python train.py --encoder_arch="crnn" --model="contrastive audio-text model" --dataset="short read English sentences (LibriTTS-R)" --train_examples=26041 --n_mels=64 --hop_length=160 --input="log_mel" --spec_augment=false --win_length=512 --tokenizer="word" --vocab_size=5132 --loss="softmax" --embed_dim=256 --encoder_norm="batchnorm" --encoder_activation="mish" --encoder_depths=[1, 1, 1] --encoder_kernel_size=5 --encoder_stem="single" --encoder_widths=[128, 128, 128] --encoder_rnn_width=96 --encoder_rnn="gru" --encoder_bidirectional=false --encoder_rnn_residual=false --encoder_rnn_layers=5 --text_encoder_causal=true --text_encoder_width=128 --text_encoder_layers=8 --text_encoder_norm="layernorm" --text_encoder_norm_position="pre" --text_encoder_activation="swiglu" --text_encoder_mlp_ratio=2.67 --text_encoder_head_dim=16 --text_encoder_fused_qkv=true --text_encoder_bias="all" --text_encoder_qk_norm=false --text_encoder_parallel_block=true --text_encoder_inner_norm=false --text_encoder_positions="rope" --residual_init="scaled_by_depth" --optimizer="ademamix" --learning_rate=0.00075 --beta1=0.85 --beta2=0.999 --eps=1e-08 --beta3=0.9995 --alpha=2 --max_grad_norm=3.0 --max_steps=2600 --batch_size=128 --epochs=12.8 --lr_schedule="cosine" --final_lr_fraction=0 --warmup_steps=520 --weight_decay=0.1
Rows from block 3 of the audio encoder, named by matrix and row number. Each number is 500 + 25 x the weight over the matrix's rms, rounded and kept within 0 to 999. All counts start at 0. Numbers have three digits each.
# weight_hh_l0: GRU recurrent weights (gates r, z, n stacked) (encoder.rnn.0.rnn.weight_hh_l0, 288x96), inputs 0-95
weight_hh_l0.5:520525534518508534524447501469468481505461495502490515530502501533499462500489470519516502512539472472510544484475485435495505496481497510475525478506507484529529503513468524460490458511478515493476515506518479542522518521477534531518495492533492522547509501516464486533526538477544478497
weight_hh_l0.6:455512516500498471487478514484484517513518546495476523486463532508453510484506479455491480513519485518519480472469484475479536539511484497521524516464480503473539462503480497501498535505480477530520534473491530499473474473484474515494513530520515471481525484538519501494474445482517495536
weight_hh_l0.7:526516475508477483477462476459504485500461500519467469513503514494466511506511468539496529497512504521516510470500529504489501516494521497520513524480499471463496462505501501510470512534472488492512491517502490485527537479503468487504459480531518493451521536534513525465477518481473466468
weight_hh_l0.8:549488517477468490544516521508524510488508538511482497517481533492491503446469499536504510532499482522524552490509538475502474507468503467504472497536477500522497498495499552510546549474509492502452536505505554554538469466481478525516514499524531522461474479466487462502501472534545494495
weight_hh_l0.9:482513514518491503518488518492479472470509455507469533525505534524571535544484511525501478516519444469467468519509500502527468526473477462477494549524470513496510458524474514524495516464523502460481473512456474459480508513486493523513517526499530454522493515478509520502464488472510470485
weight_hh_l0.10:519467503535492460477473524520469527558531531517531516529532503508505505484475500519537510499504467502546469522538509511528540493514480469478485523535469483471502507477478486467526508541521498548491517493510512520507501477528495458462463455542483534534466516488508484491473469527506502507
weight_hh_l0.11:534528476507512525524528472483496487477457515471468488487479470516528512509458511459504513523529507512496503474469494464476507496493515464517546504537501518534480493519494502498533522489512502477483453479457462486497494517498474493511448504525506509539511506532463531513501470526550510496
weight_hh_l0.12:527509538509519477538468501534487474525466460491458491502493477526513467484473521461502471500508493522503501496498537515548520501526492499517493492471513499500508499491490524516519500468506473529503522513486453450477501509512518501507517511474477490519518531475543457475545503519510462520
weight_hh_l0.13:486476550523474528480475521482485471524491539495487525542500516472548464493495492527521474510505521523529552481470527509505483481480476473521559453466516514529459500479512539494484467499451519517507472460513528502476503476502496550462501514521547491475511473547535511468491539535472482526
weight_hh_l0.14:528514518517486507462523467534504479484522506478466496520470529462503547514477479481453498531493504474462486489478478473464510480517519478511493508520488529511510455535514490509531535471463503501488486493514525493482493527530504529499460538471500534519532505508485485460529520483469479467
weight_hh_l0.15:520489489506528491484511506513516520488478473471503484460534534466500525529465491522534531488490537529477495488483515497538506511521485488489506482525491502477469459476488506506499497477515470489484467493485524503517519488464503501489475496528540528458490489497497489451518485513458494471
weight_hh_l0.16:512481488519530497508509462490535498522458543477544469535493511516510482492457504493488503461474498539537525509525526493488479508485527462545516485479503477475511537500500525537510530478484492547522529491523475535491515527489496507488470497544482511528478488492541531519465497558489516522
weight_hh_l0.17:469458495490516519466501497512544511539487531513461478470505503535482547499487493520473506479477528499465470531501531494495515527496519525516542479499497535510536490516514453535523541502475465575466488508505522497520479529513503516534520484502473483460474474508487489510460476523479491501
weight_hh_l0.18:475510496499485539513473530534494490459456485465444501467480462533541484489519481519494512467513500539456529533492517511526548472510472523488513470480474523493518520495477514484545454469508457554511501500481516472477489539487508497546490545522502489470474479505467500468501526478504495486
weight_hh_l0.19:510452498533470525492476478496472487475481534492547464530493475499481489478470471487529524505485526486512478515498476474508490514541533529517469439482526506475479460515466519535470483504479516512528479464502502476459502476490481518491468489539489523481526459466515474516542494514515479501
weight_hh_l0.20:470499550469519535511508540516501518466483508520485500524521486538525481548458520552497507479496503515520517503550506521495508488489491499473503508443476544483538531482478508499545472493484482491481491463469470521501503499459522512472503512495505483485521534515479490484504491469532508535
weight_hh_l0.21:507511540536495491525515525496547496511473518520473470511487481498524459525492533509462528490496443478513549514535486514522529535504481456511475490491464477554480524510514498515545484517502468540507473478536498537500469496491508501493478544498491536442481500517508469513494527532502519522
weight_hh_l0.22:488504476507488509522509496528467466527502503538486507507474501508513503550517488499492559534508468466517441515537476465554510535492509470461474485475521466473470479511475541495484520519508469524508506504488475525490531520472530512500496483500497497462513538502501539470513462539528541464
weight_hh_l0.23:516481536510470515503512471495476490486500493521524467553484525498506511516482490450486515515505464472506536490439486517526502516498468511485491510501531467483507495503508481482509514505500464528478564509510521509487506490484525498517541488497471530526485518468542482549462491470482490504
weight_hh_l0.24:490491483457462515513500468486471475525493480536485482510459510476473504468480498509519508525501471459533526487481478512515538487518522501457497487555514509488485497531500481537514543494468493522498528534506546538522500460496495530545461471478507528494485506489467501522477515514537535463
weight_hh_l0.25:509543519511531542535481492494527482457485471487488499543505506497534522470510480464472542502472506505523546461475458478508496531519544523501490528459478493467456489483452564474498543525501482519465524529512496548504497479471499554540474508479508451491500489500441493475528496479484492512
weight_hh_l0.26:511522495543531472463490515528476540485478489513483496519500552525449509475480513474467488456486530514494524504537529497511501477522500470530538485467472547522532542483530532492499512463493483552460464514537523458470506508498504539523478495520504497564473525497471470472543500514499493522
weight_hh_l0.27:542502482517525484492538505471536511488532463523532527491487534481477534525519516482466486509485476494520468498547471471486504535485467516492518522477500507479516489489525481497520459479466516485471470488480481525520495499483497542473492485472507500510479480476474483478482515507502504518
weight_hh_l0.28:510467490529534516525510458498533510458460527449501470497520505540497495541474475511474476469520463527493511460493524465459545458510479475552479492490481504491547523494464529557485465484509498548486513509522465513502490524476508538474522526464467507538511521520462482524508517504535521480