From a checkpoint of a small contrastive audio-text model: 2.84M parameters.
Rows from block 2 of the text encoder, named by matrix and row number. Each number is 128 + 32 x the weight over the matrix's rms, rounded and kept within 0 to 255. All counts start at 0. Numbers have three digits each.
# fc2: MLP down (text_encoder.blocks.2.mlp.fc2.weight, 128x336), inputs 168-251
fc2.0:126146133151141093125133089134120156117126155127156082132100142120067111087129148140179123148133147112158148151142135134152144143133136148152159165096173158125083097091160174168096132113134140103140108141134134129108126128146117092150121129120143113146
fc2.1:111120126083106114161129136075103146140130143076110101083119153089084139137169129169109160139088170134149153143113139125092153137118123078116100140148122115160154153195161086178125194137112108121098118113108121112164129184163108076130155132148146163073
fc2.2:150136134163102127143113111153161135131133046119084125143127127099204171152169126086202103123091076120163152120135096227205117063092235166109063175120143149094134114146197135232120159084077136109111139107126106162127100129112118128140123109082111176055
fc2.3:163162105079172138146103138131118126109110116117093134162081131130164119169126135139060104133184114156153128080111110085085121138099118103094093107146111145226161177151202178150098141111150139164150046117083173162088100165143165163108103142155107119121
fc2.4:087106129093134127153155134111096133115142131136131130124111111105138153106131101136167110127133104122081090101110082153213186097153111147145169114174118133154119156162074114104182120104117155071097099085126066138122150112168158146127076106136122090173
fc2.5:160173132168194139121108135118094096135140126116132175139099111135115116108080196145115139127096135104117169177148132125128110125129196152143157133118093141163123180179114140144091145131147122106158153113118086145135124137177084151132117159095167103098
fc2.6:104126147132099097149149123179102120140094120153106136060107140106114123140165152132138088147145098112135077070144136104144182178127098155187167130133118150106075119141155091122133158122117174166156088093073125108141079128116156086172128139115148133126
fc2.7:106084051163142132116121125152084193133146095139093125120092117119040118107156082167169086103155231165087071121104107167190136151123025144133180194116120164205112143145120110114133124098093159154188085113150166135080102144163142076163058092162160156135
fc2.8:168098113118173118180109128146094140134118097138093179064149105139119126138197181135098136152144122097085035110158123124111122125093071198171128159123076142172142097147165074173101137161125152084132078120148161133138153078053118126139153106054166096109
fc2.9:143111169090144150143128178122161065141164135165154103091211146139115076113123093179101096133132155109114124161107141153126111122142155115111143170150162073102129096096122146106155117111162087084132153155154139089175155120155101113091145098061165096113
fc2.10:026141183178133111170117122118133116130120151110125170099171139103176177125128146137143096128146140127127131143128129139129160149132073156152156135153145148186151112121111115086124186170113118148108104047180197172129081106086123150141123113171118120169
fc2.11:145094118185146147166143139140150107140082137116090101107153129145084111152090131062160135132115151117094113097160112099119119132094216088146121138115125099119108118133135153140139104077117116164129095134118152155078106126104134170109094149170139149103
fc2.12:141146160095140121155136099154122137111158119156121131117131127188134137143112133165126126176165175128145070124145144108142068122140050110172136158093122108139123144115142057095135145134098123106147136168117143130195148132114068114112128155088107156104
fc2.13:131120103120143141115127108097105121111123162162054166127130132156149182168125124152108140114164110136180149076120079152096175123219174123130124156153141069119134143114165155121130120095137144097148093114110124178067110153162161123166148132123130186092
fc2.14:119146130137188093113170134129081186150128066092081141153126111120112156080144083127149090122080130185087171114070094138131096089186091121133076083118109072165125136128139118110136168090181153130121110109128088073201145121153123184093075087091111143135
fc2.15:133246114141098118114128129136113142099127110132109143123126149115127119131223133137105135121148127105145150161115192132114095172133148162113114181135143195103168102193128133193135148128107091066087095144123139136106116128123086124117121101145137084097
fc2.16:093167154154074081089175165104139101174084120135151102131105161123190143151158071099136069166130107152149127123096111144121143142092157144135152121134178081114153159051144138166180120135110144119085121139117090082129111121118116115075176091075085136130
fc2.17:115129137076071096117128171092075165152121109138141094188138133068165121138189147132169121110109107140073193077162120205146127143106145071004120156169077176140119139135107047137076131150103106102113116140152060142140117100082051160117107147186175127137
fc2.18:152170183129158151109119106113155101099139108142174086156110124167061108140088177160100149094166146119110183157147188131110081142144093102083130122138151163151157128097143153123155108119097138106150146161181132145149145144143093137165112141105162117134
fc2.19:138144108166198072108116107130100137161114120109132181086125139118119133115114132132145093089141135120133113163120144143074115142130111154156134155128126118185123094103135129128135152115154119117119116124161166065134135106140163105122097118129071111077
fc2.20:179137052127170173146113105086191169121174048145145064132150105089109109092140073083104179120085120097132141123134123106146130123133191125137125126115122124107122176166112149204126140106133150083128131115106081100060119102114097092093112111138140128087
fc2.21:197147129099154147122135122121112073122132139172161161160123104156117112112147143141128119142127107152167148115115179143155081110139140073118128088102112153170155143141121115122104129152134136093110146187128032164132128137079083087114162164194144140132
fc2.22:134085103080152112127134114119114188129083117147117105145115157112124199186146073130149155146114116148120162147083105174159128100074174073137104163089175188140136167157170183102120143124152130090149173089206108119132067073077127098128088132097063103086
fc2.23:133156124098170126159136123128157133192151082139174217104103166153108090113080142153147074141102148127139163168137180123119096107076090123154171115151155115152162117203161100144080167115122092122089149085136086083129148130130107122091180149124108157059
fc2.24:116131126083093140130090139122127132098090123147057052117178122101100162101136087118091121161103129151123075168131144139164132089133171104093112180111156195100159159127081179157178180132085153149126116114113144154170144061143076106104201083103145181071
fc2.25:124095141121146134135120142126146151160112107096082197134105123107154122129119154094054112131125117120125103095075084163134180102216148081111158135151090102140098113139141130163061116108117118135113140091129116130141096132115196168107137095108125105157
fc2.26:141092119123112116120097164134109131109075158118100116177106165155093134127135113079136154119116158138070136115132091087110167141144143161100137079158127085184167106111169128115057116136117157182143122108152150104095115157148177115082058117120152118160
fc2.27:100165129138181107136144138152132222173165080133103112144064161101110129187118190190132131140120056135150098089128158093181165087063148124171106111122116197145099154186156114186091135125108186158099095137115081134118119132104094110103149145146171120128
fc2.28:161136132084086176132125138126078084104081134143137114149149137147100127149092096015162139145139177072123135128119103073153184150131115147092152094155149121105121109163140191125157091124146099115140127082124138129074094128076136097108073127163095148117
fc2.29:150155120076156112046168103130168130125150135143138115163050103130112095140172146154109135092125073130141142101152086190114135157064144142095148072073120168241182148130145136114105148090107141121141142196120108122115174092180119134172114154126116074147
fc2.30:114132104116148189146140114084145132109128172133153083192108049140061145088078136150106117142129146100119100110130147202178056108200121092114101094065139145100138145229064126136129116163151110100110089118101062166169164110081087111130099114122170110153
fc2.31:119132120093178114113139143171116015109129103112123208157116136149126117142148119102132123129117123124141161130159126159141150133086215106135128066174153110101114131144098079055117125140074173166105140125093060100154050140089144155121081103133188093147
fc2.32:146087136123092102154153119148141173108135181139120137105124106143128146171136164090069080101081088202129134101120133149135141144172018146130125074156116161147159169147084124094071159177162130177118051098135146107150127135132141123154150156103157157174
fc2.33:115100146113121137094130170136159085114129118129117152160148080148100146105114094121164150147049157087157195140148121116086107158148165096140149173147109080166100119164169150115116161099117106095154123111107080134088104160137140220143081111166145155133
fc2.34:163099148102087096104140132121099117095070123090112103166071121132152105123210160103100179114097105163097045090088077175125159171138151147066063175146131153053112099130157140116114125141126150124123101187135118114148103110128156157113105087059176070168
fc2.35:133179128132225176158099070155159125123138080064146097099170086139130120128119121122124093107136098130114120131126155102171119088133131116096085090135055130116094223145102090138140072091071155091105152121079123197124158208163184118123158131135129115107
fc2.36:123094124140122133075112103131127098076120152145082082168124103084097127158165096122155198142182129110119094091108052136131147128170114135161206137125169127132174131139131156084126138133101089118136120126136222158170074156161152106150142119133154152192
fc2.37:145130127150164092208089085153116168156092150113109121065108094195102095138203189149118155110181134123117099105166169092167105119157152124129107124115115115141080197171111077149147126128173180132147102138111140136074154142145167171186113166102074050126
fc2.38:116102132107114090106119159111181149135196142090139087166155153140157106119110160120182162108127127114106184146194129124175106152126122139122112122116181158040100133120074092127137075183175144122150187136154124130129115150136104145156175158174089089173
fc2.39:162159132086180155122151068120134081130097105090154196123093143151128095116145175165119185110059136117161105136177152151148059159121148131109134133090088140188143155141171146156136145076120099139162078116145053155089161143099111121159159182161116121034
fc2.40:100085097164130155181127089121156130150121152079093132139095115124104119145076148170157142099213149113184099111131118106146134148145163125106154130101073210113094144142089125109138133111125120163154154154160170171131087130158109060160155156116133152108
fc2.41:119116150087104127108135162092139101138164155076120189111147104153067124182138155110128169148088180081086152099116127147070116119140127083129118131156109094127118079160124122155119175112141085147095138132092093163154156119120131173127146139149170155168
fc2.42:120160144110113136167125148105148079119118162125185157118146185161202130114100140114200148130104116086112148166114201082125126063147161084127140117192105142112138078163122130180116076131171060107149179175153126119133146092128093111112174120199145125126
fc2.43:139117162169119136133104112141142132144145161115143176124076117127123107148202122091028123082128112182111120128120162128065083209116046189089108105145138112158196089094103112165110149123146098125107098065184185105086140084090148126111128138085112115144
fc2.44:126110136114145131112119140069119146135141121159136091066075129154090134147121085164185138107127106094152182136076134159072161109186158130103095089151107124055160144139133166146161145101185142154104138167118095131131149106128086108102117099173119136113
fc2.45:134158148144157144155134126144118125150133100123154136150101113125139129175181138138134084114131044196125122095139130231153136088103208112108110125110115136165155129129120147151105069172176158128115092147145134145134136107158109157105097167125114058168
fc2.46:162163149115150145174069115146104081118124107132082184025173180154140095159101148146118183117134164086139126112105104105091150077151149122174132132151127099109079079140145128154104115079115150139156183139100113149086130153093123067106171138110148128111
fc2.47:145148177100157046105114132130116108130115159100169117098142133110115120133109193112218129173141179127052144138165096140155089116121115173154137101103159119195120104141142100146090132110110122179113165082071130187112128117111145134154094120132122109131
fc2.48:221181145118136126078139175094133144105184033126108135255123119118144118162151123112145099153070079157132149087128078139088106141041148145058152109141126144110122139145152136177093128135058099083105142157075094144110114092107083130137118185175138164116
fc2.49:157118079149180132163115071103142111164146141130107076138185078116127079136069077160090099133208137059139125133149166094145155205172086127144140133101154188126132143112172135126106109111115092131125153133163161196106125194097109113158176098180062201139
fc2.50:130148115167188140110128116113117171145185097152139094135121112070093137124135142172112126059151132091131147162115121187101119133130093142178120172086097150116164086104091129138166119104129126093155172131169167116149092128151178077184126138082169104110
fc2.51:079073120135111104102123187169100122146151119133111128118158159109195105054108138195136171189122127177123058148171133199127142045089131137165118161165125120083093130144088101085211116167162104079112118156142146140170125132166111134153185112150170139110
fc2.52:174103109108149117143189121152134144129127149109113169081116148136169131119125156105095145142125178172101110099109108083103092116118112087119111135171089107099147080173166086107121118133100130117150123169147150151111190089119140174114156157083166159118
fc2.53:150135085141109073131115142119137190120101155113123153091117114116101120182154115077141120101105145149145068105108099114101136110069144118125080164121069118180130104148119160186122103088144143118123145135081158192091167110109155099132096116180085174140
fc2.54:085192141097122136087102107143093165174108168107160071146130121124119128131169142136094143122083079136162139144106193078179089090134157108079076122110098179070109141146132130135182102167150137155118097189114057176128171105110081105146138157179191213136
fc2.55:131144041105141132137106095154106132163133098118162206139151088147146141097078100114085170143126124122118081097113173169167131133121202090139136134159149173034124140117125179140085105151170051101200193135126130159108164121174143107123186110107099136119
fc2.56:123095098151133156069129165123112094071156133107090057171182094144155165104148084116108088101129099146072159144089123125103108129207187112061088101137108095108156164109176105116131118119117131110155142182195164150163102188165158141077216092105135181201
fc2.57:155100116165151125060140085136116206101136130100083065160128145108064201139142085086104172120092137154117122143097170121106180164153109104086078082116137094158183161099129159130049147154120135116144027114181177144107114075190126131085135141139156135177
fc2.58:110091154135114105135143102133138130127139116124174149112116125156158089086156140155199159140138096136124111155185202084146100127144052130177151078129116110167096115104067169164182124154139098125134087154131114147116183079131146136123081157149094057180
fc2.59:093110177170115125128128154125113137072093125126126170080085140080124097130148127096139147101087096140089113103132136088113147107137167160088129134146076071090110131148153147117143156207152121110157113097074073120101117119145120120136080155135182123092
fc2.60:097131160157121135171137156134138138175178136101170109140110095125140137120176159135155126172138121119215099175120195095114131076159126141174105086111111138096129149140099100148179156089156147150109081132135141159124150101142128156145213109129078153083
fc2.61:149121173138146089172148146108124067132075112133140214173103114147126123127098166123170088138121146198141108134133151088170087117129131145141164110125117081157068106172096158103124180182082142082108124146085114121080135140093159174101090099119113119149
fc2.62:094171126121132161128148136145128048094091088154134092100162129154099115125148132165166127171192121081129145112140128094108150099134174109138160200162155146062111075104197108110140099139082176146108156154101159129142101114125149157113141117114168140110
fc2.63:188153108134131123137146157124096090136140083138168150148182119076175120129158133133100159120164171079173112112187109167080162088097166126148155106135101116066122151101139111159144149143098090147131092119151133093158156112136132120173060174159129117097
fc2.64:126126123105082153082067130156054108150056125126111123086134105143151100162164106149173107159097094112071082062124124135144158086082150125122131151149136133099130077135157113160126165122142151110119134166112151117142131116118097115134127123083154101167
fc2.65:186129117122110132178164126191162111095156170094124184078116141178118133153092162142105130089109127152145137134081115126094149157130091133160130103159092054140106093100158143075094180132092131158104115094092162102126178134166150159129165121138125117094
fc2.66:138126123148177127142122133140130113196113151175121127087132147129183090100119121139147106131105133141139141140111104130100136107149134145180115078118139008156113070057119105129120111097132172142102099154111139098136212161112170180122171113121082127109
fc2.67:113123172120130131172117192144092048108141221139124148137160163143103154148090125116209082102163226105138211151130107131161148132133134116120146150169166099053103104121059080164127118130134076128161190086123192127132081137139178109108136127086118092132
fc2.68:156103112086090138157159118100123173115077065149103036224172114096111157156109146144164144139192130133107095101094074154195162131146096166071118155147163173116111198128097155151130091141074175190124121106083131082153133116114141109156112128128097121096
fc2.69:131112116126113149112061170131087128117139068111049123182140083094110153157186095166192165161082125106085161080140062148115117141156157126131112190116135180178093126121134164119170124123079160125127148177088109121120058167115127085136128162101129167153
fc2.70:070128140082156156180140132143174219122125142162179125103128160125167140107117142153103111139118158112085049136101125093118093108112160060143123144127107115126114168195130119115126157132111127126069168098131168104127138083071093156082135135107095116195
fc2.71:123106139146169072135128152129108240141174114120171125162154080112105129098135096119120141139120165185139147108098136087137062115166042157078064126165169145145128136088121132144138161167086085054119163158165107084152158110074135149076121131129085133129
fc2.72:163115163103148150128106184141168115169169125171151173135110153162148117157093192167175128149182153112133127189121120066108122120090120076207191102129118157190099103136096122137125125104157131158111138067119153106114130113133126128150121123125122100121
fc2.73:118147135151081121136090105142127140099105171154125082126116109151090116161178161102210092102114111146092145141153113124134160122080114171124125171125162141162098145132097113114172152082078097104110108103135137129119138131153060114162035165160125069147
fc2.74:098133134110134110116151131115159118119162160131138120108131138125180148124135096090111100148172155153118113086133097152155106127076075102059112119118157086125160167147142090081101115156112159162141074121119149107155133123081176159114114093063133109212
fc2.75:158086129077156126127164124124129157124109121064143114098149123135148093094109135122108125110129065087140170122195136118182114136219089084139134125121144138161156175134103067108114116105168099110170151199097078072130144155135130118133154094125107183164
fc2.76:146075201137164156090155131162108111126094104162161113118153124143116155171116092110167126131068142131135113105129117173179130125106172115137118141134136128113125134109184171117025112133127112144129102188141123097183122140138175115105140148032162166158
fc2.77:119117072159114146143107107076118156124135187180114191093148089105113113097068114106107093196161183132131137150112161069088061129153140134148104136183090170114101079151138155136123116119142110126078128123115162170070097084124100159122170087108131167140
fc2.78:129124144151120094145108134136134120176121145126141133114143119120155118107114103098074114157136104096120073134072174100122176100165102160169099111127136166073139114110141122142101111156179136121093121119126118124130118123145132133158139103074100115188
fc2.79:125170138151126189098165090157176162089140049149124101138149118136151131101137114104076127135057088112122124112152153152113126151151215100108117161103153105148148161179129158138148167142097133064113129122159128095129144111096113105118210125106142096131
fc2.80:120149113155126156144145153131121084139128146091149145124215077136078132152129142133148192112133125075108106191165165176084161158099123098160151128121084159104137095072107150122169091140141066134146137145173159134104117137128140099130090208109113052155
fc2.81:132079105143171216076097146139097117081169076156097215093083084113112139084074089118145087139063146112137123045145087144085128225108096145130162137114193131135144042116151132178056139141089145112106122124110115085080102140155104062064126119190079160118
fc2.82:143075080155123150094086111155111189146122095105093086177189170076161163109146082084158124148133104168151109124096107162179174103161096116099078161179158119156134114157126088138134128188100137115138141137129147116182128153118121130095100075166124158139
fc2.83:144109125112083095164190123168167204069130132078127127099170116107102127090082184125143117070124116160138101137150126090161142154159066159151141113114094098187101148126094165133130104136148149147146063065171151151098180083120129158132124126183114124123
fc2.84:139148142115131140172121129144112187132111136136133143164065126109149102136157178119120145133174075176105116126115165115094113075126115078122067124147131121134117124163107146103171130142172123157109065125140164121133176056136092161163146193154161142148
fc2.85:130138123132109160150154137125126137130153148122115186153109104133111112157114155158097091105132108180104142117165162120188116189167187092109125132097091165129129182150142166165125040111193091143128102127116121107099133078179093206138124130141102172127
fc2.86:068141076092091127098156157126105072122145174104167161163133125138139128128080126104172179132122112107055159179124183108084094161127102140128099062088139189164132138132089181052153148115171151155126081135099105105129120125115099159105097153198120157164
fc2.87:122169153095113163122054095150171090111093208124137155088102105189128095201093191174079190083162162122171157132131146086146106161097120116085174109107116171063125147121148172113145185121167082192162183115106093203090106138103107138116133162066145151088
fc2.88:137135166124090143170113122154163027089167139104128164133200127156116107132159174147122144140157141120102079117158102109144112117127131160193108085106172146089145121071133143109110102141092162172163077132093101120120114111090142136161165166045130096140
fc2.89:133221164131073132142165134136086047163215160118127148092124105113102107050062168107127129095188126053079100172188135098028137139152088113146128104133134124123102061117083094091156126141139116183138152178179202139160120107158113134182134177101172101168
fc2.90:116167133170080132131129162115102107074109158144098058158118125099104180150091060177152139127154115171144162101082073148118118084089151121124115106154170172099161183146152154139077115132073123155131139094083158148096063167112096142103099122123160083115
fc2.91:080133117108122094085141128150100103123057091130123150096149139126148114099146151091147135140121113149087099135129084158104133167110030189140162163123156156105071062167111069114146111161108158111124110132107136115206151172098204124173138107049151096163
fc2.92:155155067151131143121126115081173185071106067082074174174125162146150156148172162101136173123128056122172147132213088132197180121137142118078131117124099092121110169169070119109148142128090117158144149107150090161071056158148203107134094151173112080030
fc2.93:124121147165082070145108096109121167130123149149115109074149118119131113097110100098159110143114139143014115091106121084086132110185130113139108126145114093095069119124090154136194132160155131125151132139166212093159092107096185139130124119066092078170
fc2.94:132157163116090110105114139131130084166094170143134121175146138115111141121063150130134149107114194129132102127131177145134093179149139116016121115107126126116124077077133174134147069121126072151120132116162121104167212095143159117159169124177154157159
fc2.95:140126089116183169134081139131146156075102070129112112154137126155112169147184105064080119159043112106181133126090092147094126135068182119118114124120139070122163159134178124152107143105093146047115166130143117142139169146086106127104179141142113146102
fc2.96:108149101117187141112111060150075098134119159145152129105113101130113118143148116144094175134139096183171201149111118139103143201134180151093122102154167125208189109142149177121124159126130119145147179117134135127115099137121142125115128095150099194149
fc2.97:159131142144147112149128059146167102128088172139128136059117129192157095116114154081177167129160129123146099149182129132150123101138136115171096091066121095121104150119069110117091137103152136110173118142151116142126134119105160143144157156042122065130
fc2.98:183064075117109157094125160120140120091119197123100087138133180133145139182097149130078136124136127127154156130115089139150194157147053109118158132106194133115105146143103088077084150167143120091132192158121132122170131124167120102102142104194123184100
fc2.99:114133169135075121202095125186106100101170159108108145098090087182146081096112144075162138090102197137113145120121114117079129111127160156152131174084127141084096112111067125171127100123146081160151146147129119111108122107138167124152067115125180130151
fc2.100:141106135105067133164149079122178167121109185181134134113152147152138123117051083159101152118120167186151137180096116185084101120144170142132083188146131100088099155116136063124126162131145117136104211118128126057134172141079159122120196116130105161115
fc2.101:133171063130149185087113119121149102139104133114142088162174170125128149147115130084060149087166156131173157171128168108127058129155161119098053152118159073146151090119136119161088145118145134096118180118124162171099159128111113144114091098059064146142
fc2.102:131204103135070113158155105141124105150123184128098082100115170151053128107128148089139144106157085137175158147141141079115127162171130170171120116102092170081048110098118175122090099173107118156135115166173150162080134123102110054146187108104074158111
fc2.103:078102145136057129138154151134164178123131145169165103163169117118140132115155137148156132163203054162119122126133179110174103102140083092130099162090078192052126158136095119053167081169093172147112115160145102145118088116124111122151121137125130097166
fc2.104:091126133116098131134184119138148085060162145145114156064184132129131105101144117156100115155096208118129124133077123103073085060152134083176158110172124076136114112111117158145157113110109132090111067091109134122182127165150140134122111129184121079142
fc2.105:086061139128141130142105096093176109122098180158171165118102131171115070116140108130108148106219093113088124133094215117160104126071116112138107102090110131147151166119089143140123109095155085190165103159174164178061159077199100156131085135163095077095
fc2.106:094086155155131080144134175111122122147098134128098157131084135111118172176151068114128088111080113134086110101109065138137154158079097138108141151151124121132155109119132153139165106173146121151076103180134100090143143134144166158141161064095073127107
fc2.107:196118160127175165125125109149114118115133145127189137098136142191082104082112146102155174110172144166143110162163228118170135150127081181132135074102152110124138138071099193104116122181193121141146109134188132123174180107125095095150121195120124089169
fc2.108:127105146112129133105127136109161126098161116137160134111110168157162091101062153168197123173072200100112174117119110152092123126097149098157158128149103144146141119192148119140085122087144074120110195099102117086161190113069152132069126133145087131117
fc2.109:106111168133109120118166091162116098087153173120086103097084118159154125182095102149102108158185157179138139093114061126140210096091135130129078169163153100060103091082194127121116152125063174168133115126108126184147091168107159122133087091106126162157
fc2.110:141145101120080196136114172141102089142145146123117113150097132097136106165176117121181133157100116127147090071082074112130160097034165096101112109192139171096128103145142159140162112108110132156134098112075126172100076155102148117073128113170148125102
fc2.111:071135170078123101115135136108110126169131199106133146145093130110122080110176190125115135103125144140100101141178117147157175115085079132139143106113134134177080151208070084096165094136164156223157102097110115109108131157136134138117143176120115130175
fc2.112:112101183172149139136153092117129089147115075111090152127121132146163126162173112126062117116168117097106091127119096127136144127158063125167138105142121080201108084094128095178097109100138176105123077138133157148134168142139156154129128110058058134148
fc2.113:092170067172141107098102055111159135107117066104133158150118156116173139138208077122120094136159089139182157100099118148116149124103159206118050105142140041128171097076173131153154150139124174169111104183157160125113108106142148145124148096091084125119
fc2.114:101112166187114106117157160158120089094106126106130123114105114102089121113073126121175129145085107075097134188129125143163171139162030131149197120117132088054107111115093117080148143181156118118114140171173148093186105135131123120091110147163134118114
fc2.115:131124076112137121099076174097086117173202146140091185132116143184125120064124166108107137102123137086176128175169121187064120079129214138122138119139106079095145070129113063144177126185154145123164143183162095086149149148168133102157166148168119135131
fc2.116:119092114098155130135146130114141167158183123120104038150095127143156118164117132152143144166091159138121102134117081089148150104095021138101164102180137204176083124118050155124094088134110191142132164087113075110111139204152173103142186114157128126151
fc2.117:109185127078085099116108201085068028123162125156094097114155124104138173147103111162148118156114124094119132143144051140050176143175188084166126142164160139125179135143151135131109162115140114131098141137094132108135057205179123117087125096122154185165
fc2.118:105124140168107102121167114140146151186073124116145110125091170112136103099108145085147102143091068098103138146090149115128141145140163148111157169118151065103104100139176180148173153131121165141107142126118146062151128095111156124093098091137071056097
fc2.119:171133149091116130193113067213151165141139107077174178124132138158188077050117153107104136110146164130138071099182180117149161095200074132083147082109105092099107097100123099133127087103193069096161185203181113184097202118121199124126160200160090173116
fc2.120:180124072132174130087083112129167169121116081116099114111133130182112128098126138156169119074070107173151166116160113137159110099187119129110138141137064117182160122079099144165144116116120130095187161108091098130081173139152166148141149156111140173091
fc2.121:111172113122132112093120108101199170107183089135168112182164137082141121116162159158071175128126099136151120124152121147096123120084106138145128135087094230107170084125153173138167179132104128120124099175119135089134126066166054063111133136150160084072
fc2.122:179109152134175078126149147127106056178147100137115103141117159081156120195098081179136051188146120148126095104091089123156155131094114138170123144124195159169133149112133096061144163093101139120097126092071128119141126141138124134099165099109078105141
fc2.123:165086068149133086126089078103117154115132134099098077134158130086143159082097124072103192115118058123073103100108139153119194115152088121109123103183147135064125119062156176151165062113070092150089164198156172114096122157180163117083149107183155164108
fc2.124:040154133124085050135114153121117145166125166120131114144104125101194119097131113092148091107133133150149124136108144117178126136119097111081098138165137121105117141149114151127115085173145153148084118117045102121104165114116153190149095055134114105172
fc2.125:117086130106143100101189151106102152100148121133103103207087124103028114189187156168093146130137176178166146117108075165138158130107010146060163143124126137114123153130101160136094136117119116178150124113098113174153132128141127096139078163136146107144
fc2.126:129138143184142141134111106130136059130097132146131134105106160140109156073088114116145062126149174077073140195166158109043141138170136137192107098093078081182128127106127106117166119157180132105116144132199101067142098142136129108149122157124180056150
fc2.127:105086114125130134113185137101122179096105095136100060188097115109184142194101109164119150139073061102225122170158160141191094119138109126092160154093121117154185173098117113120107160168143151129119102098150169173142129136113063072086118128193143207144